Rows from block 2 of a small sound classifier, named by matrix and row number. Rows with one number belong to one neuron. Each number is 50 + 10 x the weight over its row's rms, rounded and kept within 0 to 99. All counts start at 0.
Before each neuron's rows are labels from the 100 clips, of 14848, where the neuron reaches its highest value: "top examples" is what is common among them. Only what is clearly more common there than usual is listed. The data: read English sentences (LibriTTS-R).
# fc1: MLP up (model.blocks.2.mlp.fc1.weight, 512x128), inputs 0-127
# fc2: MLP down (model.blocks.2.mlp.fc2.weight, 128x512, transposed), outputs 0-127

top examples: voice: male
fc1.227:36 26 51 46 47 65 37 42 54 34 63 74 20 55 49 55 41 45 42 61 53 63 64 40 49 56 56 64 54 50 37 51 43 52 45 44 60 42 57 37 41 63 25 66 48 54 52 48 40 56 45 42 60 58 54 27 55 63 48 63 48 37 65 34 49 47 46 51 47 46 53 60 46 50 53 46 53 52 37 45 60 59 53 33 56 58 34 51 53 60 45 68 55 55 37 50 48 60 61 54 35 70 36 55 53 50 62 30 49 51 59 38 45 40 49 50 53 35 43 46 54 39 38 37 42 55 47 56
fc2.227:61 66 44 54 37 40 63 61 49 57 54 63 37 76 58 54 63 49 32 48 51 40 28 61 53 67 48 44 43 55 50 49 37 30 43 59 48 56 39 62 64 49 58 31 50 33 64 56 41 41 48 59 46 50 40 51 51 57 47 43 55 50 43 63 69 38 35 52 70 60 50 39 58 37 62 45 44 45 40 60 42 57 41 51 44 47 64 56 49 62 38 60 45 59 39 45 42 49 41 53 52 51 47 48 55 36 30 48 46 51 31 49 55 37 69 38 63 54 35 50 43 62 41 58 35 52 34 55

top examples: voice: male
fc1.486:38 30 47 50 50 55 48 27 55 55 53 57 37 34 49 67 54 33 58 51 54 66 64 58 51 51 62 50 32 63 44 64 44 55 55 41 53 43 56 31 38 58 43 61 26 42 51 34 61 59 39 49 60 59 55 38 62 50 36 56 49 46 60 43 38 52 50 48 53 45 68 46 48 48 45 54 50 45 49 73 61 60 39 31 52 58 50 42 42 54 21 70 66 50 50 43 38 57 62 57 44 48 51 45 43 54 50 36 37 69 58 50 52 67 40 50 45 52 42 52 59 51 55 47 36 67 55 51
fc2.486:48 43 53 54 35 37 55 51 56 49 66 58 48 58 63 60 66 63 56 44 48 36 44 57 66 50 41 45 46 52 29 37 55 32 58 66 58 38 41 58 42 43 58 56 55 32 52 61 56 40 38 56 33 43 60 48 55 53 35 58 45 58 56 66 66 46 45 44 29 49 54 43 60 61 56 46 36 39 32 47 49 35 62 41 72 61 39 56 60 53 35 47 42 54 25 55 42 38 48 58 46 51 53 48 39 53 54 43 52 25 41 47 46 36 45 41 58 49 52 41 59 75 61 38 44 47 51 45

top examples: voice: male
fc1.250:33 48 48 68 60 49 52 40 45 53 51 51 32 57 39 59 39 58 41 60 47 55 49 31 42 61 41 52 44 45 52 59 45 42 64 54 72 52 53 50 64 71 37 61 44 47 54 34 51 46 58 45 56 48 32 56 65 65 43 48 62 50 50 55 44 48 43 50 42 55 80 56 43 68 48 53 51 40 64 58 60 54 46 30 60 46 59 33 36 59 37 60 53 42 41 42 50 48 70 36 47 56 46 52 36 39 67 45 41 59 62 44 47 54 40 46 36 56 46 73 66 53 53 33 43 37 55 50
fc2.250:40 58 49 50 67 47 35 65 32 55 54 52 50 56 35 65 66 68 32 63 45 48 36 49 30 56 50 43 47 47 56 48 44 32 69 59 61 51 47 72 43 58 50 48 55 43 43 48 52 68 42 42 55 58 52 48 53 52 42 55 62 66 55 48 40 37 38 54 56 46 55 52 56 43 58 65 54 64 54 46 38 33 56 36 58 38 55 50 38 61 46 61 37 50 33 44 57 53 49 35 41 37 38 57 49 57 50 62 42 36 78 36 53 45 49 47 53 78 36 56 46 50 52 37 43 45 56 51

top examples: voice: male
fc1.230:41 53 45 24 54 53 49 43 58 56 52 76 52 36 33 47 30 39 53 44 38 33 42 54 49 49 51 54 66 48 54 53 34 46 59 57 46 48 57 49 55 56 32 82 35 39 60 52 42 64 45 59 60 28 50 55 32 52 44 45 57 40 38 45 71 37 43 51 43 45 64 42 48 61 58 55 55 66 67 58 70 58 54 64 33 58 63 50 58 51 41 45 56 50 66 46 62 45 62 48 40 35 57 59 62 43 44 57 57 62 59 49 43 48 41 58 42 42 56 53 53 46 43 50 45 45 47 49
fc2.230:52 41 62 58 44 41 41 52 49 50 39 40 43 68 45 48 65 77 59 39 46 49 63 43 71 59 40 48 45 53 63 54 64 53 50 42 55 39 46 57 69 51 62 46 29 40 41 25 55 52 32 40 55 39 53 41 48 56 38 46 60 41 49 47 60 51 32 53 38 26 50 37 41 59 39 57 41 34 57 42 48 44 68 52 54 45 41 62 45 66 49 70 57 45 47 60 47 61 52 26 50 55 47 51 44 51 42 40 44 52 49 60 54 49 53 60 57 46 47 51 65 74 63 47 56 43 58 63

top examples: voice: male
fc1.364:29 50 73 33 58 47 55 40 55 43 45 44 32 38 28 61 32 62 36 38 51 40 53 41 57 62 51 63 43 50 46 39 59 45 60 29 50 56 45 46 62 65 41 60 60 40 34 30 42 49 46 54 51 30 42 61 47 50 42 48 62 47 46 43 46 61 56 28 54 42 62 47 39 49 45 63 42 37 43 49 54 55 39 42 48 46 59 50 32 58 48 44 42 57 52 39 47 40 67 37 45 55 43 62 68 51 49 53 58 67 50 49 42 41 34 52 33 59 54 50 47 40 39 43 37 66 46 57
fc2.364:67 60 58 66 59 47 54 46 58 64 39 42 63 69 45 57 66 59 59 50 56 66 47 49 55 54 41 47 56 45 49 53 50 41 48 56 41 63 43 46 46 37 45 34 36 47 57 47 54 32 34 44 50 47 59 62 57 52 51 63 29 73 55 42 49 66 52 44 70 56 55 56 38 59 43 59 61 50 48 38 45 25 50 67 43 31 39 41 66 62 52 64 39 55 34 58 57 51 42 49 21 54 52 47 49 42 53 52 58 42 55 34 48 59 39 54 41 51 44 66 47 39 48 40 39 43 52 63

top examples: voice: male
fc1.205:60 43 58 24 44 58 49 25 53 45 45 64 47 53 40 51 47 37 55 45 61 63 50 49 49 58 53 66 56 33 40 66 50 48 70 50 34 58 57 40 42 47 37 58 25 51 49 46 45 67 49 63 51 56 52 43 69 54 43 53 38 35 55 43 37 47 44 55 44 45 63 47 44 71 53 58 51 61 59 59 58 55 40 46 37 64 45 34 44 46 34 60 74 66 57 57 55 49 64 57 42 59 44 51 45 58 41 38 52 59 66 59 39 49 46 44 44 67 40 62 53 41 41 31 46 47 45 46
fc2.205:55 39 58 61 56 37 58 31 64 55 34 55 41 49 53 44 65 70 62 49 45 57 46 56 57 43 49 40 38 52 51 43 50 62 42 55 49 56 50 51 56 44 64 45 49 37 51 50 63 39 44 58 49 48 62 64 50 52 60 52 48 42 40 54 44 34 53 55 34 32 57 33 48 33 51 44 55 41 36 56 53 56 51 41 53 48 24 43 48 62 44 56 41 46 56 49 40 61 59 56 43 47 70 51 44 51 46 55 52 12 41 52 52 32 57 67 58 61 40 57 53 72 60 59 47 66 26 57

top examples: voice: male
fc1.383:44 34 35 43 46 55 54 37 49 41 55 61 49 47 44 43 40 53 56 51 51 26 46 32 45 56 43 67 51 57 56 67 53 29 62 51 62 67 60 30 61 63 38 67 42 36 41 30 40 54 64 56 49 52 41 56 68 40 46 49 54 36 46 47 47 44 44 48 33 52 67 57 40 60 60 48 52 47 75 59 66 57 52 38 33 68 68 41 45 58 41 59 49 45 53 54 43 46 65 40 43 48 53 48 45 39 48 38 46 58 47 45 42 64 43 59 43 55 50 63 56 47 34 38 42 43 39 50
fc2.383:42 44 50 48 61 47 53 48 40 59 57 36 45 55 42 46 69 53 36 39 34 51 52 53 43 54 40 49 40 44 58 48 41 35 51 42 50 53 54 66 53 57 57 56 46 29 63 37 39 43 32 56 59 49 70 53 33 73 62 64 62 69 38 38 50 43 41 37 52 57 64 47 44 46 48 68 37 57 55 38 50 39 40 44 45 47 61 56 48 50 47 57 33 61 43 48 48 45 46 43 52 55 44 61 63 46 52 50 34 34 52 49 68 35 78 57 47 68 40 68 51 61 54 42 42 59 34 65

top examples: voice: male
fc1.223:36 37 47 51 50 59 48 43 42 38 38 46 52 29 39 62 38 43 57 44 36 51 42 38 48 54 51 69 34 49 58 43 53 25 54 40 36 53 56 35 65 68 46 51 56 54 61 53 38 52 45 47 64 35 47 57 49 44 38 56 54 39 51 45 42 52 41 56 49 48 65 62 47 66 53 45 58 47 61 44 45 37 39 41 46 56 70 38 36 48 38 51 59 43 38 37 44 67 56 28 48 50 49 66 45 55 45 51 44 66 55 39 32 33 50 55 31 52 42 55 55 39 47 59 58 21 37 49
fc2.223:36 58 48 70 68 56 43 52 32 52 73 63 51 41 52 68 43 41 41 45 49 31 40 47 47 60 52 41 46 25 44 57 44 26 54 57 54 46 43 42 50 74 56 49 70 46 58 36 60 54 54 43 59 53 56 57 46 74 40 67 42 46 45 56 67 61 38 54 39 64 45 44 62 55 36 48 62 47 51 54 76 44 51 39 46 46 65 45 43 45 55 54 46 43 40 57 67 47 39 56 50 45 38 43 45 50 58 33 53 39 51 30 50 44 64 47 50 53 43 63 57 54 56 51 52 45 60 44

top examples: voice: male
fc1.437:43 46 57 34 50 48 32 47 49 36 55 39 34 27 56 48 44 52 53 43 53 59 56 39 52 55 48 62 47 36 46 51 35 32 55 59 43 51 61 38 53 72 48 45 53 55 50 45 45 22 40 64 48 44 72 48 50 53 45 51 58 48 54 39 46 47 35 41 44 53 68 52 67 63 58 41 57 50 41 49 40 58 43 45 51 50 66 57 43 67 50 59 57 30 60 43 47 39 68 49 48 55 59 51 45 39 46 52 43 51 62 60 53 46 52 67 53 50 62 35 44 22 26 36 52 60 41 66
fc2.437:59 32 62 34 54 55 45 41 58 55 64 58 46 58 50 38 45 41 38 58 59 38 46 52 67 42 37 57 52 48 49 41 60 63 52 46 57 63 58 42 42 53 73 42 54 65 35 59 57 52 64 60 54 37 43 53 47 52 49 53 30 70 54 35 54 61 40 47 59 41 46 39 62 35 47 54 54 56 48 41 66 31 44 50 51 49 48 25 75 49 52 37 35 41 56 63 54 61 42 40 42 29 39 59 42 38 56 52 36 54 58 45 52 47 47 49 61 61 67 44 50 31 37 52 59 59 43 47

top examples: voice: female
fc1.142:43 48 56 42 50 55 44 31 53 60 41 47 43 50 58 61 55 53 53 39 63 67 53 44 52 45 24 48 49 66 45 56 53 52 42 51 51 31 50 59 48 47 62 37 40 44 57 64 53 25 42 43 41 36 69 69 45 52 61 47 40 40 55 37 46 57 55 66 16 52 54 48 46 52 50 46 52 40 42 37 50 40 39 44 43 77 57 54 56 60 41 45 52 31 61 53 46 62 62 56 45 63 27 57 53 60 49 41 47 48 36 45 59 42 36 64 34 33 49 48 49 42 46 42 46 51 52 52
fc2.142:61 48 78 61 63 49 43 47 48 48 43 42 43 53 49 52 52 52 51 53 46 49 47 34 34 28 61 40 39 50 50 16 58 25 36 45 34 43 54 51 58 41 31 37 57 48 54 52 34 53 47 43 50 54 56 44 49 39 62 55 48 53 45 50 42 71 53 50 45 39 54 51 52 38 53 52 58 37 39 47 44 55 55 44 38 52 42 31 32 49 48 44 71 56 36 48 58 65 47 47 48 56 64 51 40 58 43 46 33 45 29 56 57 49 47 55 43 48 30 50 50 43 51 54 79 52 50 38

top examples: voice: female
fc1.291:43 55 64 52 56 62 50 44 46 49 56 63 36 48 45 37 41 42 51 50 50 53 53 48 48 57 44 55 44 61 28 66 33 36 45 36 58 45 59 32 63 92 37 61 58 60 52 61 46 58 36 46 49 57 71 61 50 44 59 40 50 28 41 42 45 50 46 47 38 51 55 60 45 60 45 60 52 53 44 46 51 57 40 45 52 54 74 45 46 66 45 44 46 47 66 46 50 75 58 55 48 56 36 48 62 40 55 40 40 43 45 41 50 52 33 69 42 47 47 56 42 51 44 30 57 54 61 51
fc2.291:48 59 61 55 51 49 40 38 54 57 29 40 55 61 38 47 45 57 41 58 40 61 52 74 44 66 55 50 42 67 37 71 33 55 63 43 56 38 53 65 59 49 56 56 48 41 50 60 71 42 41 35 32 62 59 40 39 68 63 68 58 46 51 52 47 47 70 53 67 50 50 50 35 42 54 50 55 55 45 55 49 44 58 44 43 54 40 45 50 54 42 39 50 51 54 44 36 53 54 44 35 50 57 41 49 46 31 57 37 27 40 47 56 38 45 53 50 66 25 51 56 45 61 41 45 58 29 46

top examples: voice: male
fc1.109:28 46 45 57 50 50 39 32 44 49 34 49 48 50 38 58 52 64 47 63 53 55 52 62 34 54 51 56 44 69 41 55 55 37 58 52 67 49 52 56 47 66 52 40 42 50 64 48 71 38 58 48 46 50 46 48 49 47 50 44 47 48 55 61 46 60 54 55 22 62 45 69 40 61 45 45 56 32 63 37 67 48 39 50 68 68 54 64 33 47 56 48 64 53 46 39 31 52 73 56 57 53 40 46 47 39 61 48 49 49 34 41 56 27 36 47 28 51 47 64 60 49 57 42 42 53 53 47
fc2.109:54 56 45 60 71 35 59 61 37 43 40 57 63 44 45 55 54 62 43 53 32 55 32 47 52 53 61 34 31 54 69 46 57 56 43 50 42 36 36 75 51 50 61 47 52 36 48 55 46 58 50 34 55 57 49 48 61 64 51 52 51 78 56 51 45 34 34 56 66 37 59 40 60 37 51 61 52 51 54 49 44 41 57 53 52 35 47 41 37 41 43 34 49 58 36 52 53 61 37 51 40 37 60 35 44 61 39 58 39 47 51 53 68 64 69 47 59 43 36 45 35 59 50 49 51 50 52 43

top examples: voice: male
fc1.257:54 36 52 48 53 55 36 41 45 26 54 54 52 36 46 37 30 51 59 44 53 40 46 40 45 52 44 66 43 57 56 58 29 51 53 41 48 63 51 40 51 66 36 55 45 47 51 43 48 28 49 67 55 56 55 46 75 55 44 44 54 46 55 30 46 38 39 50 54 34 53 52 50 62 66 52 54 60 54 53 54 48 36 52 55 54 75 58 40 59 53 67 54 42 56 33 49 34 63 50 47 56 46 71 66 44 59 48 43 50 68 62 47 35 31 62 43 61 55 56 45 46 33 33 49 56 42 50
fc2.257:67 55 57 67 39 54 38 35 47 53 58 38 52 61 47 33 60 35 38 41 61 51 42 38 42 40 50 51 40 43 45 26 47 33 51 31 52 43 44 49 30 26 48 60 56 73 50 57 64 59 48 68 56 55 62 50 54 44 56 52 46 41 55 47 52 75 46 44 43 58 34 46 43 59 43 54 40 45 57 52 65 36 49 41 43 50 38 44 54 46 67 51 53 52 58 47 60 67 40 50 62 65 50 50 61 36 44 56 53 37 49 59 29 50 43 70 47 62 56 55 41 45 52 50 45 38 31 50

top examples: voice: female
fc1.3:56 32 54 55 49 60 32 42 38 33 49 52 37 40 57 47 24 46 51 48 52 53 35 39 35 52 38 70 14 50 49 58 30 19 54 55 58 53 51 36 53 64 45 55 61 55 47 46 75 37 61 46 58 60 53 43 56 52 44 38 54 40 46 49 45 58 44 56 54 54 51 61 45 58 49 41 54 63 49 54 66 50 38 46 61 55 50 68 52 51 55 61 53 57 44 40 46 47 67 42 45 68 37 57 46 58 67 47 42 45 64 59 53 39 52 66 54 52 52 48 49 53 39 38 46 55 56 57
fc2.3:55 48 51 60 53 58 54 58 44 45 32 46 48 51 66 43 63 63 48 40 37 31 41 39 52 51 43 45 58 47 63 56 48 62 47 40 53 47 55 72 46 44 66 49 71 49 44 58 51 31 25 38 62 47 51 51 60 74 54 52 59 62 34 52 44 59 42 42 56 51 45 63 50 61 53 59 38 54 30 45 35 48 48 44 48 40 61 53 48 53 59 46 51 49 36 41 46 52 52 37 50 45 54 56 26 55 57 36 26 39 56 50 55 36 51 75 57 58 48 66 42 70 61 44 58 54 51 67

top examples: voice: male
fc1.79:42 49 50 50 51 56 47 27 44 44 45 41 42 47 47 61 34 57 45 54 44 44 38 40 51 67 26 61 50 37 60 40 44 27 53 52 61 56 58 48 39 78 39 50 45 63 49 38 46 46 48 55 68 41 35 40 62 61 42 53 60 45 42 35 57 51 49 48 55 51 73 58 50 60 63 52 47 52 63 53 53 54 39 40 44 52 60 27 32 62 43 52 53 43 57 47 58 55 67 42 46 64 40 53 52 46 49 42 36 63 63 49 43 51 53 57 26 58 59 76 57 49 46 35 52 46 46 53
fc2.79:51 49 49 58 58 46 39 56 23 60 62 44 51 53 46 66 63 72 30 62 46 45 40 40 38 41 44 44 36 45 49 59 40 47 46 46 57 44 38 76 45 64 45 40 63 58 55 53 40 72 45 31 53 36 53 43 62 65 45 67 59 54 69 37 53 60 38 50 58 61 53 39 51 51 70 63 59 60 41 28 47 51 50 48 53 51 41 56 49 65 58 49 45 55 46 50 62 58 39 37 50 53 46 37 48 47 45 63 38 42 75 52 52 44 58 51 58 50 37 61 56 42 57 39 44 41 57 54

top examples: voice: male
fc1.57:57 41 58 24 39 56 39 42 56 31 54 68 43 43 46 44 49 38 65 40 62 62 47 57 62 43 51 59 53 62 48 64 45 40 49 45 48 52 55 35 55 49 44 62 60 50 42 41 50 59 50 49 53 26 72 61 46 41 58 46 54 50 48 46 24 51 44 56 53 36 40 55 56 59 57 52 56 55 52 48 52 70 65 39 62 62 50 72 53 68 41 53 42 57 41 52 51 51 66 49 47 42 45 44 49 59 64 48 37 58 56 67 49 21 50 63 63 38 51 48 42 66 26 46 44 46 48 54
fc2.57:45 49 40 56 53 63 51 57 46 48 43 58 50 49 23 45 60 62 53 45 49 55 54 43 39 50 55 35 55 72 34 42 46 53 52 63 66 44 62 62 47 66 60 59 36 52 55 42 38 43 46 49 54 48 60 43 46 59 46 72 68 54 47 53 56 45 34 52 54 55 61 46 52 56 47 55 67 57 50 43 46 57 57 52 56 47 57 40 42 53 42 43 27 39 62 60 33 47 45 42 59 56 44 54 42 60 77 73 35 44 67 60 43 34 46 58 59 74 42 70 50 31 42 44 42 52 38 58