A small sound classifier, trained from scratch.
Model: 2.76M parameters, log mel input, arch caformer, norm layernorm, patch size [4, 4], depths [2, 5, 2], widths [64, 128, 256].
Training: adamw at rate 0.0016, 6100 steps, held-out accuracy 99%.
Data: 15625 training examples, 149.9 epochs.
Rows from block 2, named by matrix and row number. Each number is 500 + 50 x the weight over its row's rms, rounded and kept within 0 to 999. All counts start at 0. Numbers have three digits each. After the name is the row's rms in percent of the matrix's.
# f: token mixer depthwise 5x5 conv (model.blocks.2.mixer.f.weight, 256x1x5x5), a 5x5 kernel
f.42 165:371453444469466492495526476441507468513468508451520542505538471433412408440
f.43 104:514460449519512547491491532524551500496483505533531386443529490388383488571
f.44 067:524514493524512490424463469432482528493470543490491441582470413446432514367
f.45 127:495500485460509444490481384397469480448553583491538555552527558563494452461
f.46 066:599552624547559536566547588540477467467530451509523529488556507480494509490
f.47 045:441498543598574395523529497546451509528528513438407450537457468516476487556
f.48 078:499512491463416551504473533469475475496475463504518559541510611553619505601
f.49 079:464494555510441563493458546492617547460452482511488503475520419545571595450
f.50 072:569546438520565499484537503558488447492554522423509540467383410487533505437
f.51 080:512519590559603516507571560546515504507517521481457399428446465453464475457
f.52 100:456474361516538451489488500486487538434437471499493517520491513479552474357
f.53 071:590556540512580615540518519521514556477445472587530533505499586525519537509
f.54 126:558569572552521507491548516524448493508543481422475480429397569550572518546
f.55 124:479511556580580434482502496508407518545539459506545571498450490499504419396
f.56 078:484517551526556392545546514577480487520454505447478494461540407488539579586
f.57 066:487602630550532489527473500485508511515561469495452373490542464504504507445
f.58 080:561570523558580518517389451481551559507523520461535493561551466508501448411
f.59 117:413424434459462512550564527432549542520525539448430468476518530515599546478
f.60 075:516534662525510485461475480419570524488521566499516442479526425471502508555
f.61 106:467533517492485523592582568512474458487446488541553552560524589587569544494
f.62 060:505521578583525492534511482408588544531516456545525521492472598496463399489
f.63 043:543507566444466386511504548571539518510527538422494523512581495533530492610
f.64 095:512521521485476519537504497435623537476512427388449505548563499465531518592
f.65 118:560552548588552411480466438486467447435510544481476464418420543529540512492
f.66 103:515528576519480420506515513443413474488547531477464485534487555541646542454
f.67 075:545519501529551426484468538536425445523532509550512554433529393540571587485
f.68 182:435433475455445562579541553561434467475473449574533514505591503501526516568
f.69 056:538506532501577603524442544658521449440505529480507496515456490520502537527
f.70 033:403476513540404459492429431409596521497461507498527555483478497445447486508
f.71 048:498516489539572560578594593539487499515510545479421479575534468473562548550
f.72 061:609551517504482459429542508560432506566457445515446461487420420466455517491
f.73 086:480531457454440546477511493520544517499534598575510411468553466422399455519
f.74 216:475464419445450477482528533524532547502463514408428428483455574566567559537
f.75 073:438528599566623523505516440538510444504552444539483477485447493501511418462
f.76 075:482518486435449496446433489492536495463521597528584543507549551610572495550
f.77 062:454502510468480469481459511441445526526459359506565492491486586571594519505
f.78 082:525541458483513464503456474424543538482519596489523616557583518498560551567
f.79 082:536517544500535426484531517494609556462406573418517545549532486528457456448
f.80 054:478513388460457551520417495550435488509523510447546526622524453447507543517
f.81 100:517516503486477547558566525503565480469504549453432460452516435396393431487
f.82 059:454425432503491544465505498481508584452513541506438511485522387481408427440
f.83 139:575472494529552569525509501510519510533502532464484528540532375421428431412
f.84 102:568561532519520504529526468538418438572532471477528542569589400451485504549
f.85 077:505419355376447503492499511518443466492546567520520502521509524506532479460
f.86 140:489524496485491507514475515545608548464529593495483464425510529420371463530
f.87 052:599442464502580476557506559501490465497493551393509480534508411458425510461
f.88 098:548513549497491549577590569596553547502470427479495487543583513491444553508
f.89 121:452451446415362491527528542507461480453469472472478485502493608542554534523
f.90 149:493517471510437401432485445440567565501529563487455469507510441445405448471
f.91 072:411416515528535537525536468478560545493528508517562544503499513599583473399
f.92 044:467529447557500466485585439431493489520559516427527414460392478467451498548
f.93 118:482482507519559492500519544607380425514531528431432519510513466496594534531
f.94 092:470457449449472531516442486453586507448473541499516452522507621583524549581
f.95 087:519427407474497577488493542568446493537567559495485542518481397423480463461
f.96 160:521532590488462475451390394433457532498488446509488424470440486493459488454
f.97 076:522507476444437546558509482452538478493485558525463411463519569554596555595
f.98 059:499406454457387475498511435467429532547564551511537526543478458494511566572
f.99 081:536544590519557464472364486446510506500494540564470495471469472488425446425
f.100 078:469492569526630413481556541476451467433492504511521477476539477415454484567
f.101 160:540535513521496496533548530524627563449523587534506512499537443424412457457
f.102 177:445418393428462543551571536552511529487558493462437484497487563564549514497
f.103 073:463456482504511478487527559614474456547459388600542527518515546523576497517
f.104 112:438472461428462480500496486499531528459514546478486441535542544542503575664
f.105 059:534574608582598521519473467456507461492505399480456492466450515503432484508
f.106 033:541505474477474457502439507493529477439550418458445360519494565585543468490
f.107 179:501504496484488460490504485474551523485525529453445461464447475406438435338
f.108 078:485469476509537498479480496564574528494516559477474484488520435398356429544
f.109 065:479492512502591549479496560579470458523504515475489535566518435558647526534
f.110 095:512537559510445481565525468426485510528504540479421473552571432483555601582
f.111 080:579586494431539558572508492478443485524512470449464444527623518520552532531
f.112 134:511512477469393485498504513502432432488547578553535497460416610566546503511
f.113 072:564547505486556467455529576557500518515456426454500510543616537488537470397
f.114 096:463424415515526509445515548540493475486511460496573604498430469504460441399
f.115 106:429425381458469550498521506502569537499495453493486476506577474438415510430
f.116 062:490484467446439484502457421525432478466565572445469499465561420419489518587
f.117 048:553469452498463482522608508483508498451534570632541498474397445506500498517
f.118 129:507458402379424526493487519621477527487525514504498482493481578569516483517
f.119 053:494480454534537426501553552466523531551507380448543494547373521491449471509
f.120 177:563560664509471603533488473468550535522498450545509490484476508509462516542
f.121 067:563500472504473529495508482510587509556440498450489476477539408373415466448
f.122 068:582579549580563447475520524406449491476447412483475520492476501551517532560
f.123 063:570547586565562512503584531474511534549374418466513493455521523497514512511
f.124 056:504466447435488421482465470481569558490506541407430572605543513530460475519
f.125 086:536511467535550556499524553555536523507518535441489527480384437432416427435
f.126 193:531511515523528499533497527523485511546510483512509504482469413403428382369
f.127 093:562556523531502441459468474471610566447470555408505583533512564522473473481
f.128 071:489459459518460492500475470505541514511486513458551455421496438384403388471
f.129 158:478440481494492508505520511598401466549497516520475479488447550575619574544
f.130 046:531446461484460489576424441393497528525439376513487453494495471510492442532
f.131 112:523570532531503584555510463445421512535478406522487522516451577591560546503
f.132 041:559560513441405555471490492465461548490511551462552539516512596536578582540
f.133 132:461418397467497526465508531504398471501429477548529534430484531471421548554
f.134 059:484507492457421526467465465509498484472575628572526538496474623543499502542
f.135 080:444446445461493574577586502477518515478455427497504504535583573526462589516
f.136 119:516540590545539480502494527546416472510515530441443476487481520533603595587
f.137 068:456408370431440485484465540570502510512498462458551595514485459510494464492
f.138 068:532557510452476503471489462469518509529501424464508503517456643579543593566
f.139 080:511547544557590497521497519562492532494474448532574569479414557522527433402
f.140 082:478463494516507491441454407411444470530525515511522551559565547578574587493
f.141 098:498522509492491420450391433418439443532540579544537507517505541462463457435
f.142 025:457526430458462456573497540453392523420400504491462458496432466476504505550
f.143 126:496506514454473470448435437450523510447556672557513478514528442475491511499
f.144 111:424449377479436483584531505488516556498511534543517492502514527487366503500
f.145 114:559554527517508381421402468469513542559482530565462491456430460488468466498
f.146 188:543555565533526537532528505505499488514459448493478459481475395402396407483
f.147 054:566452502468575564490469426480571512510456601496532531510445525480415421534
f.148 075:469440396528502505444549513472476458441559574540507523554627526521502511551
f.149 162:448509461469459368416435487523434463516513505484509513500508563533583555566
f.150 141:462497390438441508509530498507453437412473500445459506545583497534553589508
f.151 051:421539443437371535544426504508504481481502528480563553519540475497526556585
f.152 135:507527517527539492527515512509472446469500535482479546544554572561635578605
f.153 163:579596661567545473487497474477492521506502533481478483523545478491512538571
f.154 109:494488442477457561474521540536513469510572460638436532450469447410497534533
f.155 162:593594627575578497465465457521487491459529557536490485471495486540535486525
f.156 063:437502597511571393468522517560414477530501591520508460482563485536508466472
f.157 109:492481499480471526512547499491560503492521575446462481477476424409367422433
f.158 048:486568535551512531501566507623572528478489515418517483515513498506409408456
f.159 053:514480484439514559474410544583642546456514574492437493523514537496507486512
f.160 088:472469487433500484512511487437558525502576596416483522544457453430547607498
f.161 072:467475465529507467519475504514583595477434338575513504519477529499514533477
f.162 044:433417398460482473536533477494502500500545589551507521543549559390474522533
f.163 140:482515477503517459449416464489456485511486507586566582503585545552557481608
f.164 127:532557618521471528491548519399482504516495412545531462446446482445553511567
f.165 137:466435420483486529506474538538559526478495533511539503445452471439367399472
f.166 065:555515506457464547587490463475538447493516572518497489513485652493546571556
f.167 060:475557535608514436529557510463483485460467429591555518499422558573507507467
f.168 070:455427482455436509458477499505547561485378390574525516454515519483487498561
f.169 038:441495499486419539430396362441474534472497504485526534505474510522477422492
f.170 075:539459376462441593521566498417580478518491423503498527479453500467488481481
f.171 095:601519587561619552554496460470465443505547568530511487482484511512447481458
f.172 068:521568598541566469518450481491433453506461405529516534566429555538531556507
f.173 077:434383440504511518497550532472400514461575471471463563496445485513450433465
f.174 089:459553509497564522538454512467445469540490469411440482500564416449538529618
f.175 104:448472425474426544454469557583545534520520566582525511516482447486432421459
f.176 071:429455537496465464565554476379461515453457463516524520502549549559576578476
f.177 034:464472487504518430523512452494480605426481488525497345451464558469501484461
f.178 070:545546583521535487454457459455581521433443458499548480478518449428422502590
f.179 062:580490538529533588519574591597520543523483452535545512511463508553560497568
f.180 210:529526621540511507531592500477563527517480421585549504513494590550456483477
f.181 110:411455423500492382412456445439497499485436449500483493442499513520519431502
f.182 204:454426399383371448459486488517459462479473456490499516517488533485503516528
f.183 063:399396419448494490531506530526485526510532552563475383463536512469480458481
f.184 035:556513482467474629462591557445547485461457457527506478403542561524490493501
f.185 089:548473449483491532482561592605432505527541563462484493525516432402450514465
f.186 143:536560649566545482462508466490476478542452477435438475481468482461429461457
f.187 107:520531516520506577513499580593478479468522561552513488501597424421502407490
f.188 074:562592611585567417475499457402503489510502452528486481496492465485521537488
f.189 140:415416379424446507560510495511520492457550548478482474497479531490397510510
f.190 089:564525461492500548502490479485526553482531482474452431462535455406388511618
f.191 111:582557569606564502488419460496460458527479491555555545505561469521567493459
f.192 038:503554526515450503448453571566440588569451460546529553542586549479519473553
f.193 113:453477502434436499487482503525472496501477487542526498519571554577611619574
f.194 056:493460507439415476442505493391489517460492518524531529594565460461433408495
f.195 098:422415387459482554569523486452512490417527525489460518525462593527494462483
f.196 064:473471501453424508497523481506514491488544494552554501450435608641574493495
f.197 135:422427417462458435453401454473495531550551569538553527550535517513508540492
f.198 041:441410383452469489492472394511548532559544496470532426499522521565488500506
f.199 118:486530536505415467510563477466433489488490542538560464534550497469397440382
f.200 053:438489407410494584468488455512515540489499475586530540499490502464422396477
f.201 040:511411480453431436564507463597476470543510381474469525532466485438513489462
f.202 158:514507540483482463535557508373633555446454476502522557503509533471501490425
f.203 071:464486463574619485525531551626491514463509503440490546474518534556573484465
f.204 110:545513477513546465504449577647479419520500539472551512527482511578556538545
f.205 092:502508552498444571528513469435630523487461505515500460477498587489581547586
f.206 062:539475490480466564580605532471494559545572516521453522538527528599574551483
f.207 123:518482517590579489472429530554532526492530564556525477493508528483382403460
f.208 097:564522480495505589534504426465544501506524532465485472482523439384376478546
f.209 090:481428480503581451476556525412510492477487368567541507498434540505504563467
f.210 094:488495483496550473496534461444640604494407489440517557548544533513491470492
f.211 048:499498490504481430452409475481450433525545577465550481547518621533556567510
f.212 053:531559513524503573579505501574454437522477558609529517524624503522517508516
f.213 117:479443448462484557557524530543494494517457446559597560567592501459454509577
f.214 040:472566382491532438588511520529557537467528471482477426424488530524420519539
f.215 054:441459429472503588469520493478530506573540487443436521466483482396442585555
f.216 067:475421389462549451496521513605490507501452491481527565487491571580441456526
f.217 041:490566477509532489511540533500398472426488367500462425519493545520450535573
f.218 083:549528555537573480490535549581469508502581569405458466501467394480481506460
f.219 094:564486466458432500513489508447504557509500485483515432469444459458333447522
f.220 092:431435422457483456481515578505451457441443465455514552527537549534597565505
f.221 125:554533550573585547549537546563534438467514557507531543566573567524546534529
f.222 106:497468511547544554501516525538538479522523513473449421409469437480478381395
f.223 074:524529567564577466510535494521422531582448468518534541465497470447449377497
f.224 126:467485503461446491512505558499526476458491550534492478511463668591483484415
f.225 083:537476457553623522478454479572564529448494577597520490483531480457441478532
f.226 065:563548493541574474484442520491542529471529512545568590552569413489501593465
f.227 112:449403436424482540520546540605482511456498476537497487522488429482421424466
f.228 152:497490506500497526513478526512457488552476414583594566533531433441439404435
f.229 039:470465456500536395394478442484466420510476522463518469473456466504590417473
f.230 056:364473559461456510526579487422491498522474516457483482524474515435409436466
f.231 084:546521549546586509482488480527399416539398457496499520515551459464544480417
f.232 131:517561588564582535511485480450515489505475411528493522472438484455392436449
f.233 102:540562549532553484495468458449567576492445460512528520477477464485386385490
f.234 119:514548532533578464504523462498450533546469476516556547518383534498442409407
f.235 107:509454399446453501513573513533417461502513536425468539476481475532621537542